A small multi-label image tagger, trained from scratch: activation gelu, width 256.
Rows from block 5 of a small multi-label image tagger, named by matrix and row number. Rows with one number belong to one neuron. Each number is 128 + 24 x the weight over its row's rms, rounded and kept within 0 to 255. All counts start at 0. Numbers have three digits each. After the name is the row's rms in percent of the matrix's.
Before each neuron's rows are labels from the 100 images, of 14848, where the neuron reaches its highest value: "top examples" is what is common among them. Only what is clearly more common there than usual is listed. The data: photos with spoken descriptions (Open Images, Localized Narratives). In brackets: how many of the 100, against the usual share in percent.
# fc1: MLP up (model.blocks.5.mlp.fc1.weight, 768x256), inputs 172-255
# fc2: MLP down (model.blocks.5.mlp.fc2.weight, 256x768, transposed), outputs 172-255

top examples: text has "man" (28 vs 11.8)
fc1.644 095:120139148099094118137123150112131118125126152119082125158119100099113110136134171114143082133128144145130113146144116070222128162142102118163107123128092162069131132145125123147122151126130137137106115154094098108047115092147080088145143128112086125173
fc2.644 096:178136170123168131122146138127138125126144122146118154129146103099119126117095171122107110154124164113125116127137097147077149144109091177135154134140101134107130073118138100118102096110118104098137122117144162174163134148130108171133081143150174119191

top examples: text has "woman" (29 vs 9.3)
fc1.704 108:175136145132109139113145115114112131129114132160101130130181111127134141092125095134151097134151094133120139104177125120124118154117166140118154104106114144123101107104116127120163113104110155107122167107136179141103152149107167140192148111120129128100
fc2.704 111:137114103121119099106120104100138128135124150114117154144153143104137133147132136137114144118120150141090109070130091146125127139108122132132139144111113096107072084144138108149149099143155071078157130162167138119164141111154139126097130165119120137162

top examples: text has "building" (25 vs 8.5)
fc1.1 106:123138142131101141111139083108136109134142139110107130157145126136133125128144104117108097105131107112137096159151131103164177132132105149133131135102115154153108097136116139116169145118124139115118100126133151153150153130170112124124136125152083121155
fc2.1 111:118137139148081171147154102187102075151125116127134079134120125160109100131136160143088110089131104079141100132127133157084110142144136117111112124169089171149131130103129189148134142134129170110135117099114118111119145126170079117119156141120155127117

top examples: text has "table" (36 vs 12.9)
fc1.73 093:153170134118148122139147122133146157130107105187129110122127126117046142125127147153095130157105079130114122153127141134174117108150082134133108162126150128143191132104127132121168118116176115141122047139135134095148124143101094134133108137155166154109
fc2.73 092:093132109106129135112137119141155113092089182154156105073135097139120133131097157118151105132146112078163124144116143100147097147145081120143147114143113104113170096091138127153110152155110107126121205175104140109106143132128129080100114137110092153128

top examples: text has "grass" (32 vs 10); text has "ground" (25 vs 7.8)
fc1.691 102:131169125079146156109112151102142170117160096140094174134125115095118128123122108073101143165141136112081142131116116114134168102148151135172117136117128158100114140143120141099140110140128137121145129121105163131112130137123118096165208158133086070150
fc2.691 092:095129138159145108133153161148111122138122138094148129171138138107158122157144150113127149143131104106162099094181155150103152110111133092125179097097124125155087161125120110129152137141175113141139127132141139140157115113165126122154092093128132093117

top examples: text has "side" (32 vs 14.3); text has "buildings" (30 vs 10.9)
fc1.641 096:117132101157114129133124155133151175129129114127087152111118163162119137156135127131124131105109135128110148123115133134104142207136076147140103119107134145111119134116089118123126126147110136149121142145105129121091137119129096099132123157101092103115
fc2.641 107:149157125142200128080155091135133104125087072127171068117098167131105086166104126114116088121133165141119120090100089107159133106106085137128107114123120158146140121116125079138130125100099137130095143154100128083142171119085149152116125118150146092146

top examples: text has "road" (27 vs 8)
fc1.280 099:105187122114138122138145132114113126128187137118130153137136097157117130147166076088153140109138086143122128109125121153156125137126115122144143083129079134082133137116161147089081134143088127095098114140129101122101101136097099142141135120109095120108
fc2.280 092:160129154122142117117141115105133173095114128119131108172137150123083125121131092109140152143116131115141113139141149117127144116116113159119136130115139097134110120117145103078128124124118136102138124092120135094131090145148158114098098082119148101102

top examples: text has "man" (29 vs 11.8); text has "grass" (25 vs 10)
fc1.649 102:121111114107115158132136123127070124143131098140083113082093135125078143118150152122135137093085155109157117114199127146136104114143130125134115135124111102081161063153138164138120131153153115127135135126150106113126096112135149106110147137160157075102
fc2.649 113:165124162119164137148108093139099130136141083143129157108114129152121152129101110104117128155112168092130139143108132092139139107152135155141081158162144089149121135173168122127164132142119097186139115112132104102148136078118132140106108129159146142148

top examples: text has "grass" (31 vs 10); text has "vehicles" (28 vs 4.3)
fc1.271 108:161114097117103106161139087185106153117169116125113126126130121153112117098133108160134153160106110126161093112123167113167125120119108115138147126084115120132135085117109138088139136100099140147101134102166114158139152140154096139126184147111125143128
fc2.271 112:159140094098112132126114126155123117126156104114128110125136140152100124147157121092132118126114127138104162134126138143141160080096114082155131148084141115155158099174153099152155116119154134158150125081143111113175084147100096127119144099139165122114

top examples: text has "grass" (32 vs 10)
fc1.767 099:104164093125100127134115094103154158121133136132082153128121106089122124149158135114114082147110130108125102150176181148110108100173080148191122184152147124134138133136100169110098121166128103150157134127114137159076129146115127111156159095103112159111
fc2.767 092:124112117139103128153136104161149132172089122168115155082095111165155132139153138124146128149135138110140109132123151141110119082139142139097139121126141124131143137132079111154140137155184135151084104128095125177072121128125090127195062123069105138116

top examples: text has "sky" (61 vs 24.8)
fc1.596 107:144151096101107135144156133060142107118155085097118160105149073121121133128122163178133148121146118183128184141140129100106121140155116122121144100083145137131117143107124120124144135088142159100098135140142191129098097113145128108089139125122131133145
fc2.596 106:135115152140162154153106114112145116139123161155115110144129119160083130135087130132137127116101173156143126145123150167136124129086126153128087149112126093088117123128126102095113157126165116173138103136144107129080138115119159127132144114115132122169

top examples: text has "sky" (87 vs 24.8); text has "trees" (66 vs 28.1); text has "clouds" (30 vs 4.3); text has "buildings" (27 vs 10.9)
fc1.235 104:115156138127117147113114084118125108142114109122120118122132112131118139138112119091187090125134100119124094102116120128146119145090117135131150150108111121078159143151158142073135113130131149058087117135118177142144117076127127113141118120097136145174
fc2.235 101:128171123138173160100133147116096132142160140110126156108150103142111136135153152146072139110113154153103125134136166142110161085084172128108127140087126154129104055117143126130110099139083129115120145128146135117152130172120140158160090160116120173130

top examples: text has "grass" (26 vs 10)
fc1.642 098:157126098131122128119114116132074147140129127107134162079143118118125134131132143099111092140121151143066117148108145119186126128133085126118138166170107146128125122110133148122118130161129140115134121119157136095154144166108111121165099121154109112104
fc2.642 094:173129164144112138117128143148139123117136101070123113120129095141119180118106123138103154112144112150137111103128154158095170115190104137122158118127140116150130095140115115158159116116127099115140123140149175126127146130119157120132133081110153111164

top examples: text has "lights" (41 vs 7.7); text has "buildings" (28 vs 10.9)
fc1.355 103:117193087109147088108123107127135130093150141156152136126121131142087103115109104147155141135121145114111136095130107124126131129136165189185143119161098146137102117099118112136125117079159152155124125109122125138111156095138146099171108150125120160152
fc2.355 099:116145140164081122150093116116124129157103090114125131137151121103111151141161160108071159141119120114133114129121133107135160127153110140093126117093176124151186104135168131128147114150091168122109151092099131125125130109128162141098163122136128117106

top examples: text has "woman" (30 vs 9.3)
fc1.439 099:142158194152146106149142101123110137077133120113115160074156117186100157118169116144151083130109123178145147104142141145090128121139125149134114131148126144108116075171105158140153099164117113116134137149184170144141109148132146074126111098103133144147
fc2.439 090:084138127145163139100129110106085102140136095092139115105112123105141125098072121134091140142192135122133161104083129144123121100110116133080121140144129116110113119144094118165135136143131139090150185110119175134153163102168096130174113121138115105110

top examples: text has "table" (44 vs 12.9); text has "wall" (42 vs 19.9); text has "sitting" (35 vs 14.8)
fc1.716 092:148116125125152153115142129117143095088125141131154130080121138150112058138170171144126120101120097121091111137126142148130131101102153145121084086146110133119127074159149169153125208123080127140139107160147112160156142157132135100115083093106108096112
fc2.716 090:141117120135130140126137127139139181167129134156106155123129143093162085101130152146146153084119116128110134130136082103106126134134112126156158124077167112110138106079118167123092125136148113132106119097100137146126150120093109143115134126128093094075

top examples: text has "grass" (31 vs 10); text has "plants" (31 vs 10.3)
fc1.185 089:165121182074129107125116084120130099106126144157061106146158116130149139137148115142161155132133105116124139144186118082135117125155165122145145158142123101112146150148136135134123121153083108132138124171147108193068096140120159144123089122102153133129
fc2.185 096:184124161169126047132119154133153146130148080136156170163132136121114108146118058125117147161120164122127143118063132134110129086142142132106114156110134115113119140170156108140134122114160137137181115123147125137157118113124154098116100098135169106168

top examples: text has "standing" (65 vs 22.7); text has "holding" (45 vs 16.2); text has "people" (43 vs 21.5)
fc1.557 109:179163111122090131146160123066103101132118136143133126139127080105119163087146125107098111165112084153100161115142114100135142106135151132113156137104109134137121152115125087136110133133151222123156131112174159146099108143084130114134176140154168153094
fc2.557 119:133145103126154116134140106156144131081148129145120169134119157097152136143108158154137151153115130124134106076162131087104127163140093107183150149089164118115065111151119134137155117114155144141138096142150137126133158144107166160192096145087149133111

top examples: text has "sitting" (36 vs 14.8); text has "man" (29 vs 11.8)
fc1.719 101:147156144126141082147124141118179142105132134109125128128142104103144121118120101134115107132124148165071115111160093132103129145135132115148141133127122133139158101129131126132150132118144093128120141185100184143125107156145129077134108125113127125153
fc2.719 097:147137160148124145123139129134155149148112132144150137141114170129131101118109118149085150116123128112083143109129121105137122130136125149114094135143133160105139120116130134130095143107114119152105120137161138138128136099145155102144121091151145122154

top examples: text has "lights" (25 vs 7.7)
fc1.84 098:202163106120079108107177136105096110107155124141118164084158101129104159092114108102112165125148129130124154115124122148104124126184109183160150113143092145115151123117114137126120154153105140083134150118176137125113123136114106137118129115132123138143
fc2.84 104:085158085096144147122130112111127088106165160140169094155120143156118144128132137089128114156086101137140140100138161147123130147130121185129107091094131162145115146118126135077152155145131099131134141107168112127155118102139122154134136138156101131128

top examples: text has "table" (59 vs 12.9); text has "sitting" (46 vs 14.8); text has "chairs" (26 vs 6.6)
fc1.648 103:123120116130156143132154099131109099140159138112156186125113085126108072132136125073157178128126131119114117127140094085129174143136196134127118101083131147126138118205164149098117166172108151126133130158140083146138142107149123140116138144135159146159
fc2.648 108:094096131145139144112112079095162149156102132169109158104120138088143125142117164120143140099185138119123117133107116085140110192116118136106091133126087094118137140121119137145134131149131145173094141117119105135110173131113091123107175094106119104107

top examples: text has "sitting" (33 vs 14.8); text has "table" (30 vs 12.9)
fc1.398 096:151124145162106133133144071131120087145139135107140177160132065137110104086113155147123158078134128127127089150166118122111132167110137132141091130071116088124138106177146163117114166130116112130133067122082131128112123128141131139122109145149124139142
fc2.398 101:109141139143066136131082107167097105174086113149104119111131150139134152150129137163120152163121122116127136178118103090109105130118130109127097103156105115121112124110127131116105149111127124141140130122138140114151149148138098083105160069109160130132

top examples: text has "plate" (33 vs 2); text has "food" (32 vs 2.9)
fc1.624 108:134142105112088184138148125089158159141155127116101119125148083130117131142132155142129113125139100166070135099157161118103120126159138134130128079172159127108096074155127166091137126124154142119105048111149131114124140134144175165142105098139084117135
fc2.624 114:139129106127092138142123073145128138121121159101128102116062148118131121085156146116157107129144114117084118142132111124143110130141101131141151076152104124102133187131129130111141148118145137140133138129156092094084103117119155150119127151126147145124

top examples: text has "trees" (61 vs 28.1); text has "grass" (29 vs 10); text has "water" (27 vs 8.1)
fc1.635 108:124139180107131125169109093118122122134113122144098143111143157116120149159182078088144118134118121121106127138128144103128132115124123118129111138158151126140110132121122144124099123189147135177131119168139101149150145147085145132138120099141099112106
fc2.635 099:145137134117103089100132132097162151148138119149145139124094090145138124173117155125127177138114123134106110100113127145122159141159145138140110126140104124130102127143084104140152100103148116143134101127144102140119141144100108100145149074145115127113

top examples: text has "wearing" (52 vs 12.2); text has "man" (31 vs 11.8); text has "white" (30 vs 11.8); text has "smiling" (27 vs 4)
fc1.347 113:151134146135148130125135135092139131114104101134151192154170122136130149125151121162095079129089156114124136125151143136136130122129114137115126088127116135113111120119120146144150137181133126121134133104163162100106192144132128142171129112137129148086
fc2.347 127:117123133120154109130123165098146116173154130135092129131145130104108154103128081116156099138134161128179087098168150124140148113122119112103154104178135149103079139117148095118161137134089125120146176096133146097133118133149135097111158107112114129115

top examples: text has "grass" (29 vs 10)
fc1.464 092:127112136147098085124113103163140138091162068094150117148119140102112106126141098153117109180121136141153095153104167099112144118086144118159129139114108143143120124117109145054097137129115156120112148114143148100179124134128152128136176147189139106145
fc2.464 090:170105156137106082085092091134127141147160123136112108152155121143131151172120125144128145131138143100121126184136108122159132102107119150134134143127100110141136092163186086112144123151125139139142121133135158120160117107142081088123106128118179128154

top examples: text has "standing" (54 vs 22.7)
fc1.575 096:124151085125093166167175144139126121133143118134081107105140133163130134117085144129120130115103122112152151125122119123168161163149139136153090130140127143101119114139142118133117121129086131120149115134143104128122138151094080169104119130146107105101
fc2.575 091:127160101135195135117109082122124113132158133124125120131108135090184152099118142156149132121143126143126134141159137123156141130098118107125102127147156129142117144144164139124069134132148142116138123122065082128106118100174124091173142093128135141110

top examples: text has "lights" (36 vs 7.7); text has "buildings" (28 vs 10.9)
fc1.329 098:159120131126131127149120041146109122148166123125086108145124134136117094137131125158182074123145178131103138107141115123142153113144095161133146135143099140101153120122157109119141138116106119097102122105098169123148145117115145153119141161104135096174
fc2.329 094:128173154127150134089112126098125074139122124104133136099123142111151169175146138103099149135122102108153133089112115120152156114182161121087125102134095133145079178090147125101136091128094106161152136125155115146110167144125111105128160126121131140146

top examples: text has "table" (35 vs 12.9)
fc1.504 102:124112153128116163157144089143115126091140162117131146092134132163090137134132139111160136112123114114115091109096122085126174117135158132117147120162103129143105101189170148125145131132114117117107067112134116165134169118142154150109095128153081081119
fc2.504 104:053129148152110115136126113148133129134078130125112138078113135126079161127083138135133115144089123087099112133150104113111091148105118148123160122099098115132131153136143135083126120121109114147113140136148065131116107125136168102139143127134116119101

top examples: text has "lights" (39 vs 7.7)
fc1.83 104:175189124117140129147095141096136126130147128142115124098126099139145115106123133127173137143134128153130123129131119100151134137152110134127128073144064171107142091151099125141064143105093141110095131183123134152132186123154124130130142081111121123142
fc2.83 089:154156139150103105127102159136127085109131120113146111138093143144086137129109089136084139139115126111140141137093151107128151136160151120114138114112115101153126123159142126130118189137146132101159104131148147157129115127139110137166124111182119122109

top examples: text has "sky" (74 vs 24.8); text has "buildings" (34 vs 10.9)
fc1.456 107:107122095092130113141129121128129090107144139147084112146119119091069139120120107096121145110142142149134113161142148114159117167135112130115115137108105151096118014118157148164140180164123139149103072147150131148151128178145133146128146127146059115131
fc2.456 127:103144143130111119123140129112102137113122092113140100116158127138116123103161153128112144119133135119125115167123091106082148122127131120123111146147140149141131124101191204137121146156116133116092111081122131111099147152176099101114091143098131148157

top examples: text has "sitting" (49 vs 14.8); text has "wall" (46 vs 19.9); text has "people" (45 vs 21.5); text has "table" (41 vs 12.9)
fc1.383 096:106099109121151133089159144090175152135120141144106116131123114128125165116114166090155134145147124124104066126118136134134130113146184172129075057102147126122168116124193113121125152104090146083134123165116119103154123117133138131116120098119125145108
fc2.383 091:116127141088177138128136149157133125093132167141118126122143113146126147144144104173133150074132117146097125128119117173105159145084100093140147125121093153122158124138105148123127143157159092104133147110136126177105143149167076134138139102080114124178

top examples: text has "table" (31 vs 12.9); text has "food" (27 vs 2.9)
fc1.563 093:093136120065131137134130132125131124149129119117153093134158124157080121150118077117137123167133124135130106139123099123134137155136130110165155106126112133122115151108142148107113100142133126123120151157146168146108138128115082140120138131112134118173
fc2.563 102:082163146124111176139097093128145133177117129152142113095135180090126130119124156156135119154096124126090163148123137103122077133158090105103108107157091105090116165092124171106113153091143077130107154123166129072137143130140152134103182120093129148080

top examples: text has "people" (57 vs 21.5); text has "sitting" (51 vs 14.8); text has "table" (34 vs 12.9); text has "group" (26 vs 6.5)
fc1.178 100:173132131119164119186113133105176122112118119155070133137130091137125133144123120106115110135098137129131136105153123145176126121141136145135094140133113171096119141120107122155112129126143104120130154085098156136114113148142157094122105147130096092170
fc2.178 105:134121117132108128082121140093130156148192135140139148159115165086160158122156126081149155093138086106137158145102101099162108165124105126136137108103117115102143131083120145114106109141160104113139130135108189103156119130119117125117126136118167194136

top examples: text has "trees" (89 vs 28.1); text has "sky" (70 vs 24.8); text has "water" (30 vs 8.1); text has "buildings" (30 vs 10.9)
fc1.745 105:080121106108109129190095119114128129096126122135137166142122113100114142167126126155142139153152138132134150139140116115182133115126152116117089157139146143139133103163164127137089125170130181164096134122144118117119087121086128078144138110120090104127
fc2.745 103:134102124111121161147109149142147095121140107163146116112129130129132076154156147135106108153074142131077155130109141106145146080162132190103103131138113151123135128142108142089177125102153123131142107108121100124178080127109110142136159117181142119116

top examples: text has "riding" (32 vs 1.3); text has "wearing" (30 vs 12.2); text has "road" (28 vs 8)
fc1.507 102:102129090085121146157139110097136075108159147154107155136132090117121155127130138079145123122130100093126119156133139129116100114188126145138130137151114112135150119125137104133130154141145189125122100163129154156069114107140134106148100084133161095133
fc2.507 108:124116098110086142131152142140123144086138137153130130139131122124125150153152100156116082155134075116113140148128167123126118110123105192118142168107101149098138083154162126132152154135142164100158132124156167172108092140163138105138137137123119137152

top examples: text has "building" (31 vs 8.5)
fc1.3 095:148135170151131121108131143147136080126139133106152107154160134135127152147132149144154147135135122118109160115128100102177110123163120137112143091113089151132119085117124116151131125115137164152163119111134125119085134131147117126136142133145132137148
fc2.3 098:136123141112152112091109142123156073129132149143135111100115099127118119104145141152121158127093131131110111132160120131063139145127096151166141114077104156129127147146141165120095118123192129117117115152089130122124139109139123115132099151122149134134

top examples: text has "sky" (66 vs 24.8); text has "trees" (64 vs 28.1); text has "road" (44 vs 8); text has "poles" (36 vs 6.2)
fc1.171 094:104111104110133150147108064116159151117165123131137161114135110122142117173156106149134125126148063113108118149121136115155112097169124106132132121159110122135112123142140137136156127134109170125114114130148141107127136113139115076161140104108085119134
fc2.171 096:160140138144117116073096106145170071125109131121106155124073152125143136148113122163106117122082106122143110143142118085129142147119156142110152129102157168159133144180112151123144115106135131090152138146135106080138161173130124153147126145118133133105

top examples: text has "sky" (54 vs 24.8); text has "buildings" (31 vs 10.9)
fc1.548 104:148146141099151101163160120129091140093170129113160122121141150146114163101111087099129124125112134115138111093152112126139107116139113133109110114114130140105136077112125149140129184147154166136157123164130138164157131142128163152128103116138105104153
fc2.548 098:131100117131133119093153135094115127146129068093115119123143114118173129129148120148098143082121142124120121113074102091137179064097130110114139136170130134124124133104145162166135111154089073115111160109135124128113153119130148100121134145132098154112

top examples: text has "lights" (27 vs 7.7); text has "buildings" (27 vs 10.9)
fc1.323 105:149187120110094122190101107122144138117173095173116107129104123124151132134093104147149128127127117098130152052165117138138114136163119179161107127139154156114134149113110098143067138104142133152183128127109121148128154134136135114126104157115138095146
fc2.323 106:154141091137116137114120162089097133117128101122122139112157158110160165164151137156093150138198140109126132121100126104111148116078108125119140122167118116130135136177161119121124118155066124143139144133134114057108117094112141131148162143094134133134

top examples: text has "sitting" (66 vs 14.8); text has "people" (60 vs 21.5); text has "standing" (55 vs 22.7); text has "table" (36 vs 12.9)
fc1.71 103:174148124152097143121151140103157123122089131176127170091140107127096130142136126141090142106150158130139114096128119154121142136184118190163088094150139186127146128136137117133127144119117110132146137123114099126165133120126126117122151122120126106140
fc2.71 103:134194123126137098146125149135152102098179160110130111121135104131147149104185106143138157095101120124144098129131105147069126104150143113206146142103179122105172134122113129115108103130124116149122113122069170104141110129120071138154125160104129142121

top examples: text has "trees" (61 vs 28.1); text has "sky" (50 vs 24.8); text has "building" (25 vs 8.5)
fc1.415 102:143134140127125151110144151150090133087116140127125160159165124150131173120143104123157146095103118117137130106148105138106132141095139129117088132069144116096106120135107121127117178129166126102126147151124152201119135175104120132137104133092114158153
fc2.415 109:135167112143153073100113132152102163097098120108124152132083138088126157144147132055076102085109116130114105121116105128147155126131157131092116174125090138142126125154174122109165115114123184125157080136100151143107151118126085149129166132119167147091

top examples: text has "wearing" (49 vs 12.2); text has "man" (48 vs 11.8); text has "smiling" (29 vs 4)
fc1.108 113:162116152136114127136124142096150119139127115123119155132163133100114136131142124145090107115095145117127157105160154136169151099168155155140093120106094154116140119132189117116159140161105109147083138115144124131097187144142131140160169115156145125102
fc2.108 119:118096158114129132107111168108147122162162139159098121146106120100118139089122121122171105157152158108183093127141147128123129152114079132143141116187136144104123137126161147120142142121132139118135144110120150095175109096132141093124153107114078141094

top examples: text has "building" (28 vs 8.5)
fc1.724 096:151130136118135104137143105116154148076180135128068133123129144112119101110106108151104112143101137109148123087174080125109102141143154156116132150139193189123077093136108176133143125129122142148148129126113154130108111121124161153169101110091121144128
fc2.724 102:126146163154156119122094139130103108159135113106166072120104103119126134104145125174117129132135174147121110142117117145130149130150137141109137119085179174123058105083108169127120134131162136127096108126140115133118170130186122116120076155109182157182

top examples: text has "grass" (32 vs 10)
fc1.225 093:122154118116131143142123106093161124136171145093148118109149142123139128163159122118129134129134092175125122133176157120096096104174116109166122118113182117133184107119122152130167122126151132155138112128123119157127106142130154110135169084129084144097
fc2.225 084:137128101096149114106127098142147112163132134107119137145093130071160132134109118146116148078123117103156110143185132104084108107147169172119141078121152140177168120165147134127113105124153142128153147086087114116094163132106136170160083138086175106139

top examples: text has "woman" (26 vs 9.3)
fc1.53 096:137144144129136123123114142116094119123140106149134152157140133066124128095087139113117137190135156135131169154107114134131146137126115123136131151131092180138165135115130118145151146124133117103108102094126133119178146131103087133122143138125036077127
fc2.53 103:128139137122129152141114153112164114098128108156148107085175114103099163108121127123173194158146144125137112158158127121116133123154109148142151124143162098120166107135102151107175178125122131137126145158154141135105122103109140103137135136077164115127

top examples: text has "white" (28 vs 11.8)
fc1.411 101:122128189133105138136127132103101141115123091145189107133135130106133125096111125127127083196114162148114086135097124127154131137110122140119125110128116129110147117128147094063074171143196134097166119129155170083134154145062105129153159122167120124138
fc2.411 086:104086114142088117092145154144120169120124124114155127143137080118140109127159147158141138112174134089148134164137173146090157111145147146118103143118131111142171117108131153123120133149134106135125121131091131120145111134138121108112117158167128135136

top examples: text has "plants" (38 vs 10.3)
fc1.332 095:138184138137091137157112154142116107135128129137117130124136132118104087079138152134146106125106130110084089147127134134163126142077113162161137157146128160087144127117125108131115149127126128141151135123116089101132203157148113141180125114159127140129
fc2.332 091:092126133140122115129118110158145132097136123097145142144142145092134174150121129131144145108161117108141144131077084113159168148068116115135079167156153101084096088165165133147142114164154088163144093162119084146130165126170116109146115170106131109154

top examples: text has "man" (36 vs 11.8); text has "wearing" (33 vs 12.2)
fc1.669 106:123147084086140146098155080128161115117128094161081180108147060081125135110138088129150148117123139120116135109163116124115146131108098132133146129134122118125129121109121175137158142155131164162110127143139133113144134132096164112152129119131133139158
fc2.669 107:171080130124158149158133135117147137111197086130114162139099124115080122099105111119105139158103165112149105169168162124135140152149119160122125108105162116123142138136126177099127108143112142121133149131089157121173113167138095110111128119145126114088

top examples: text has "plants" (42 vs 10.3); text has "flowers" (29 vs 3.2)
fc1.598 095:153154141131149106153219135133138135091187122111117123158127137120112056077101127132131133126133114125144122110149102149114139131137117153107141148152167150122170132147106144119151171089139093152150116109148129123133120169154102156137150138141114140181
fc2.598 095:126135101149145159116109160123121103152117151075148139084156098115079127148103140148152113121121121142139143130119180143146122113170168150118148164128095119135096103148107155133116138121138080130073153133093136106160139120134164101146140183094137135080

top examples: text has "lights" (32 vs 7.7)
fc1.731 106:169133085078140101145195141124116127144147133140157096106114114145136106121090128098147139126131159118125123132146113122120142137136127178127120114086141132093136142151203102129170154147159108071127147102138130146140144137138094145139132146130109054100
fc2.731 114:127141139084105105140127140095163114140172156161087103112101151131126080178134102158151119129079110169135084107131177107162118118124151142166121112160166125116166109180127115111105116107110114120149166132135100143148137140129124105131134138115146193130

top examples: text has "people" (67 vs 21.5); text has "standing" (48 vs 22.7); text has "few" (37 vs 14.4)
fc1.590 103:185136092119060184182145110103111097127127137150117131138115148125087105132162116159114140117090095138143186143123127131121149145129117145117172117126126147142126138118162095138144153143161153137123112120179164145144158127147105180127191117134139135130
fc2.590 099:107154101140113136152125145091150162083166145105175100149148108125116117174110143131154168187154109112195092122130117124142089110133100078140111172130139150147130147106093127114141142133143133110170090071116109109104140136145123131118121149110151115138

top examples: text has "road" (39 vs 8)
fc1.399 097:131140115121130192142106051127135116137144152121136112137140123134124108128187126092155123117136100139093102119140102074123124128127122119105116084061132128123102105124190127087151145114106159111135118182151150165119142134135094114129138088134153103117
fc2.399 101:142143127116165122137088136111137133151114172147131127150124119125095125128105117126108094088111135099108107115132124088079122149159157156129154106099067105140090120122126132103096156138122117131123081088129091095108132117107107185136097081129121098108

top examples: text has "plate" (29 vs 2); text has "food" (29 vs 2.9)
fc1.232 106:102100131122153175149136139112101113135168110131120176123126119062071113117126105104168148138121165138153160133146164120114144148124113106111126164105086137140158130140143075113094116155164162110094137141152123166124143106141130088123160141134125125161
fc2.232 107:099136111138120105160108125152109134113124123109096085143145136128130127147145139128156083128133144108141121129046135140130107120094141114159121109095141122141127088144171141096175110108129116173125097110127116104086092157120095152150131133153098174117

top examples: text has "man" (35 vs 11.8)
fc1.212 089:124145148170154092167137080124126170077128077137161105152127105139113124093143158116133154108125161166113150145121103129125121146149154119146111153117126175141143133125138150136145105122133111163153146161202119178130128084133124121106129140135149106085
fc2.212 098:137162143103150101110160156150111104146152146146124183135096098141149124139096099116110132124149072120122149129125159121110128123114064129114133109106110187111158108136129138136130132089112108097137146108144132112154132090090096146093133136132106157121

top examples: text has "plants" (37 vs 10.3)
fc1.11 105:135140098129142118100143087107141095141140134132120167090132134091051136096134152115147158119134115127106112138113132139146137129115138176158038142147178144103122124125142160114163168137146110114096119125128107111122113141140156111116106120086124107159
fc2.11 105:134126148103140139170156157148147097118129128154143094071151116135119139137126151116147110100109102118164130152092153129163110107094149151162131113162109110114112103107176121121142140126116125130124115109104098133122164108090136116151141160134145114161

top examples: text has "sky" (78 vs 24.8); text has "trees" (71 vs 28.1); text has "building" (41 vs 8.5); text has "buildings" (41 vs 10.9)
fc1.319 101:155119105093079149123162151160092091130161109121124138104114145126108149129127110157120085119138134112131142143108123131127131131120160148172142165148129122086140123124111151098154191114171118104152118130132157160133118158121141146138118132149061098130
fc2.319 108:128144148137158093118128180147120068139141083133153127126089099155109105084143128131123116098113154130110161113148109137123139155149124124081137115100063148156125106160122177154189174125157139109100147150107074145120130114106149128139153139102130143148

top examples: text has "road" (36 vs 8); text has "vehicles" (29 vs 4.3); text has "ground" (25 vs 7.8)
fc1.588 105:171087144125089152125118128186107097129130117129109124126140081116136167091127103162160132104098112124128145129186164115128101140133172149132143100105137121140095127179113162136095145143121139136121167131122103146091118092148156155133089089107108121136
fc2.588 112:134176084133095106097090119136092137105144086118130137111121144160075136163135088098125136130112077142168147100079122104128134127140130075162133162131134108152121096145174077142139086151095142153182114108149135123155130167104106100110101092108154131125

top examples: text has "front" (29 vs 11); text has "guitar" (28 vs 2.5)
fc1.275 103:121094129137096128122131083144115166107118145138124119090110101132094147118154126120122118128126079110142172118154122081181125090135183142125127115135128144142165157154109096114131098149122147132131060100133121126122128136108120116119131112114138131126
fc2.275 099:121139084140087120108131127130101141115115138124140141140129130133128103130156115133104128184160145136082107158132118095130138129138145120103179141155083148159159091166108154103139110122109109085122139139164175152130108143153182110086156165124117140139

top examples: text has "sky" (71 vs 24.8); text has "trees" (68 vs 28.1)
fc1.187 100:120136123121115102140163116134120112091151135127135130133118115121111098155126127146147130151130164135086151129115129124126137125132127119150117164163150124099147124119136125089134151118167131089076111103154139119152132149133102143140110164156109136119
fc2.187 099:115159122126108127145145130152151138136133108079129109108165129162130098140176129123140153108082133113129140090118159145104151162180158138103092149105153095118160151108123163135135111101117158115107088106126146126161109157140045136118149138126107149137

top examples: text has "sitting" (42 vs 14.8); text has "chairs" (33 vs 6.6); text has "table" (33 vs 12.9)
fc1.20 105:107124120141111140113124139143134106159118130113125119127128130090102154131108106146113146134143129150123090138134163108172110173098130125125110103159049179143171118126114117138134109162143132127098136115122091180119138127144115146142128155151100151163
fc2.20 092:150109134139152146125174137105142118153120137079144073151172100149112095175164124154157125113136135084131100099165163142091132136106110136169123151097160136125134162101070166110100103094127142122144114150147098065162150125119100175094100149164113139148

top examples: text has "white" (45 vs 11.8); text has "black" (44 vs 9.3)
fc1.117 105:121136113086164119145140120114135132118130047125108120134132088122078110090104131145134100135117144143103127125131118087132134114131146117141111067153133138123163127154151135077113110126117140144127127161113107122112104167174108125114133122155132131149
fc2.117 110:125096195128163127154128145105138113149118102128118196126118091152147136114086165109097110127115128098092108099147157116130110107124105167114114105113147144130095126089159118155122118124111140142092157099138104110173103119133104135109130130112126164121

top examples: text has "plants" (32 vs 10.3); text has "grass" (25 vs 10)
fc1.616 104:121173162099076122157130166092126080151152128121118165161147135122132152156134077126123124101118134130121145171151098132154126196156109144215123154128099132081126125120131122154114186167115117137138107168128089175108128116142091142145132139127126117183
fc2.616 098:147112162160161132116109127166082155113111104123147118148128081123122111126147113129129147120166188124144123156144120160155139121061094111153104173143129119121130087125144129170148160162122127132135141130109121110110149094172060125114092141106117154174

top examples: text has "trees" (75 vs 28.1); text has "grass" (74 vs 10); text has "sky" (63 vs 24.8); text has "ground" (30 vs 7.8)
fc1.515 102:118149139126095126136109136105139131124118141123133153128133108139123129079118141178169174172113137119123177146135186122144145126125145129168131126155186136102164136149111119128143149151121112151139112096175182129124112131106118155146180146129089103115
fc2.515 101:121122111128160139147151140148130132157107112118141180162136153127147123104140191088123135136121093132149138109138094104124152132126127116122165101112097108133110131079142154105147079145141098118138126139102112154134148159128119152132080100135116088147